From a checkpoint of a small contrastive image-text model.
Data: 203450 training examples, 41.8 epochs.
Rows from block 2 of the image encoder of a small contrastive image-text model, named by matrix and row number. Each number is 50 + 12 x the weight over its row's rms, rounded and kept within 0 to 99. All counts start at 0. After the name is the row's rms in percent of the matrix's.
After each channel's rows are labels from the 100 images, of 14848, where the channel reaches its highest value: "peak at" is the part of the image that holds the peak. Only what is clearly more common there than usual is listed. The data: regions of photos with short descriptions (Visual Genome).
# conv: pointwise conv (encoder.blocks.2.conv.weight, 80x80x1x1), inputs 0-79

conv.6 095:55 47 56 43 51 49 73 39 53 45 51 46 51 33 20 58 58 55 13 67 44 48 48 44 59 41 57 28 43 57 35 59 59 57 36 69 54 55 48 37 42 55 36 55 64 50 63 50 60 33 63 59 26 42 73 49 34 63 43 47 42 49 59 16 52 68 63 43 53 33 39 34 60 49 46 56 53 57 53 51
peak at: top centre

conv.35 109:57 19 38 53 13 58 59 47 41 51 50 50 27 62 43 54 51 56 53 59 42 54 43 56 30 50 51 51 53 51 52 52 39 41 47 37 48 46 53 67 64 51 63 54 44 69 56 52 47 49 50 59 54 27 47 43 43 68 44 51 52 75 39 44 63 45 36 48 62 45 38 56 31 34 35 42 52 06 38 59
peak at: bottom centre

conv.2 102:50 43 60 52 69 40 60 42 69 72 53 28 26 52 51 52 39 62 43 46 46 41 53 54 37 39 58 49 39 22 57 79 53 62 76 38 35 48 34 59 48 52 44 49 39 24 37 69 55 42 66 44 51 52 50 49 38 40 40 54 48 51 74 49 45 38 42 50 34 71 53 45 48 46 56 57 37 58 49 73
peak at: middle left

conv.7 102:61 30 59 41 36 54 59 46 71 77 71 66 41 39 51 62 46 55 55 54 58 77 35 46 33 58 59 39 77 53 50 47 54 67 36 42 47 49 54 70 51 54 56 57 40 57 42 26 52 47 55 57 49 32 59 55 50 68 63 50 48 76 36 45 67 60 53 63 63 60 70 40 58 35 47 40 52 30 52 42
peak at: bottom centre

conv.66 100:48 46 31 55 36 42 70 47 45 58 60 55 32 51 30 48 58 48 41 40 36 44 75 56 29 45 66 45 49 56 73 55 65 60 47 57 64 65 70 58 41 62 48 44 58 53 87 44 54 26 44 51 40 50 53 34 45 57 35 60 47 51 58 47 35 48 79 68 51 42 49 40 55 27 43 44 71 53 44 47
peak at: bottom right

conv.24 104:40 46 38 52 28 47 62 30 44 52 59 44 43 71 56 49 45 57 47 60 41 72 39 46 52 91 66 43 64 56 27 57 53 52 39 47 46 44 62 67 51 48 49 53 50 56 46 30 60 47 30 75 55 36 35 57 38 46 42 49 43 72 52 38 61 58 35 56 66 42 58 50 53 48 27 44 48 28 67 45
peak at: bottom centre