config.yaml
horizontal_flip: true
text_encoder_head_dim: 32
text_encoder_bias: "all"
text_encoder_qk_norm: false
text_encoder_parallel_block: false
init: "orthogonal"
beta2: 0.95
Rows from block 2 of the text encoder, named by matrix and row number. Rows with one number belong to one attention dimension. Each number is 50 + 12 x the weight over its row's rms, rounded and kept within 0 to 99. All counts start at 0. After the name is the row's rms in percent of the matrix's.
# v: attention value (text_encoder.blocks.2.attn.v.weight, 192x192), inputs 0-95
# proj: attention output (text_encoder.blocks.2.attn.proj.weight, 192x192, transposed), outputs 0-95
v.66 117:56 33 38 48 45 44 57 40 57 34 68 74 29 49 32 73 66 42 30 44 65 56 39 45 33 66 40 52 69 40 57 52 43 51 62 58 54 40 61 46 40 26 49 53 47 56 40 31 52 54 49 49 39 72 37 67 31 48 52 55 54 59 43 36 58 47 57 52 44 31 64 47 46 38 39 52 43 54 35 40 63 72 44 68 28 60 39 47 69 39 68 44 64 54 66 61
proj.66 125:76 42 46 36 71 41 31 29 66 51 49 43 49 50 56 34 40 47 70 55 59 54 39 42 66 54 63 65 34 50 52 56 35 32 61 52 46 30 57 34 56 75 64 35 30 41 44 68 49 69 62 44 57 40 47 52 69 34 75 64 41 24 59 56 48 56 53 49 53 40 50 34 61 60 54 45 55 62 65 46 59 43 52 33 56 36 63 38 50 63 44 65 39 39 53 50
v.67 087:48 53 46 59 48 53 50 76 40 54 45 71 63 47 72 64 52 60 51 58 47 41 45 61 55 42 51 48 65 64 52 41 48 65 30 66 58 62 43 47 24 56 33 52 42 41 55 61 43 65 39 47 60 36 65 29 52 66 47 59 37 61 45 38 65 72 30 52 45 19 71 59 62 53 70 50 32 58 50 42 26 48 66 33 67 44 52 60 41 58 48 58 45 75 47 53
proj.67 089:47 55 51 65 61 40 41 54 58 50 51 41 41 31 52 49 32 43 57 73 39 58 54 51 48 45 44 32 53 45 55 63 49 62 52 47 43 40 45 59 66 39 52 27 64 56 47 38 52 59 45 64 43 54 62 50 56 52 55 40 52 54 55 47 44 57 58 41 36 80 49 50 57 45 35 35 50 38 71 70 57 47 29 76 36 76 28 47 51 59 56 43 73 36 53 58
v.68 116:32 44 58 57 30 48 62 69 37 30 60 48 37 55 42 45 55 34 56 52 57 60 31 61 41 40 20 44 62 50 63 61 26 31 46 61 50 55 52 36 48 49 33 44 53 44 31 45 43 50 55 57 41 55 59 51 73 56 49 63 47 50 63 56 44 64 18 65 66 59 42 58 70 49 52 67 61 51 34 35 63 61 56 33 56 60 62 72 50 48 53 39 23 53 52 65
proj.68 118:50 50 39 52 57 56 51 12 53 45 48 62 59 33 69 49 55 43 54 58 33 35 46 46 51 66 59 47 42 58 50 39 53 26 47 49 38 51 55 65 53 51 65 74 37 58 53 43 56 34 50 51 35 54 41 57 75 51 50 55 55 35 68 49 43 44 58 41 56 57 58 55 56 20 50 31 59 38 78 73 55 44 41 80 50 73 46 54 42 49 48 48 59 45 48 37
v.69 112:47 74 37 58 52 48 60 59 57 58 36 33 45 86 32 54 38 53 40 37 39 48 49 47 41 44 37 42 48 55 44 83 38 30 38 45 48 75 60 49 65 55 36 26 48 62 48 47 66 51 60 29 67 53 43 49 46 36 34 59 55 49 47 66 45 51 44 47 76 54 22 45 50 53 51 51 50 42 55 32 32 27 32 60 49 54 59 61 61 56 67 45 56 73 57 46
proj.69 108:51 48 55 45 39 54 58 43 48 50 55 50 53 32 65 48 64 55 48 61 40 47 55 50 54 40 67 38 55 48 49 28 74 38 57 28 64 68 24 71 38 37 61 73 56 55 62 31 44 40 60 53 47 54 53 45 56 40 40 58 58 59 47 30 66 38 60 55 52 52 74 60 66 40 53 25 48 40 56 45 46 72 76 39 80 61 39 61 52 43 44 69 37 58 55 49
v.70 104:38 43 64 72 39 56 61 51 55 37 51 60 28 54 35 47 34 51 34 46 45 55 48 44 41 59 41 56 56 32 57 48 43 62 31 49 39 21 65 53 50 35 43 69 68 52 47 54 57 52 43 50 48 51 71 47 41 55 54 59 59 47 82 57 37 59 21 43 20 54 41 42 63 72 49 43 75 67 45 46 55 54 52 48 46 50 62 40 38 42 71 48 45 43 47 60
proj.70 100:63 51 52 49 49 44 70 58 59 83 52 39 52 56 56 72 72 42 42 36 50 49 42 67 54 70 35 49 62 68 40 61 48 39 60 42 57 60 58 23 53 61 65 42 49 42 50 52 40 34 49 51 19 48 17 53 60 53 60 45 65 42 46 59 43 77 55 58 21 46 44 56 67 21 54 41 42 50 44 27 51 60 46 36 63 26 48 70 52 34 14 29 50 52 48 45
v.71 068:53 52 69 56 52 42 38 51 54 73 58 25 65 34 62 47 39 38 59 54 61 34 48 55 46 62 48 40 50 53 63 42 61 56 41 29 59 43 33 49 45 41 37 55 47 52 64 34 54 33 47 62 52 57 38 70 55 49 58 43 46 51 44 42 63 52 42 68 31 45 84 62 57 54 70 60 27 65 38 52 20 46 35 28 44 33 35 39 34 59 26 58 72 45 48 44
proj.71 069:26 54 58 56 40 47 54 49 45 37 38 40 38 47 49 52 56 58 64 66 53 62 55 50 32 58 34 54 52 34 56 37 36 62 63 70 38 50 70 68 35 49 40 36 72 53 44 47 53 55 65 47 40 46 65 31 63 78 40 48 34 62 40 54 61 63 46 41 47 71 62 60 55 57 42 41 49 38 46 55 63 59 51 53 30 65 44 58 43 25 60 55 50 35 41 46
v.72 094:49 32 60 62 43 58 38 46 34 62 54 51 60 48 71 33 43 46 50 51 67 33 56 56 67 66 52 50 53 19 32 28 58 75 62 29 69 30 42 69 42 46 57 35 64 46 62 33 54 34 45 48 43 50 64 39 49 36 55 51 50 44 47 54 36 56 64 58 48 71 53 53 45 61 50 39 65 44 40 54 47 51 59 50 36 45 57 44 44 62 44 54 61 34 52 37
proj.72 096:46 68 68 45 52 57 77 67 48 45 43 38 47 47 30 69 46 61 40 50 49 58 49 44 27 41 27 75 67 44 50 69 39 61 34 56 34 53 62 49 36 44 38 57 65 47 56 77 37 45 44 44 49 56 40 43 45 53 47 34 46 48 44 62 50 55 30 57 38 55 49 60 38 44 45 53 27 52 48 45 44 42 42 60 39 05 51 57 56 32 63 55 45 35 55 63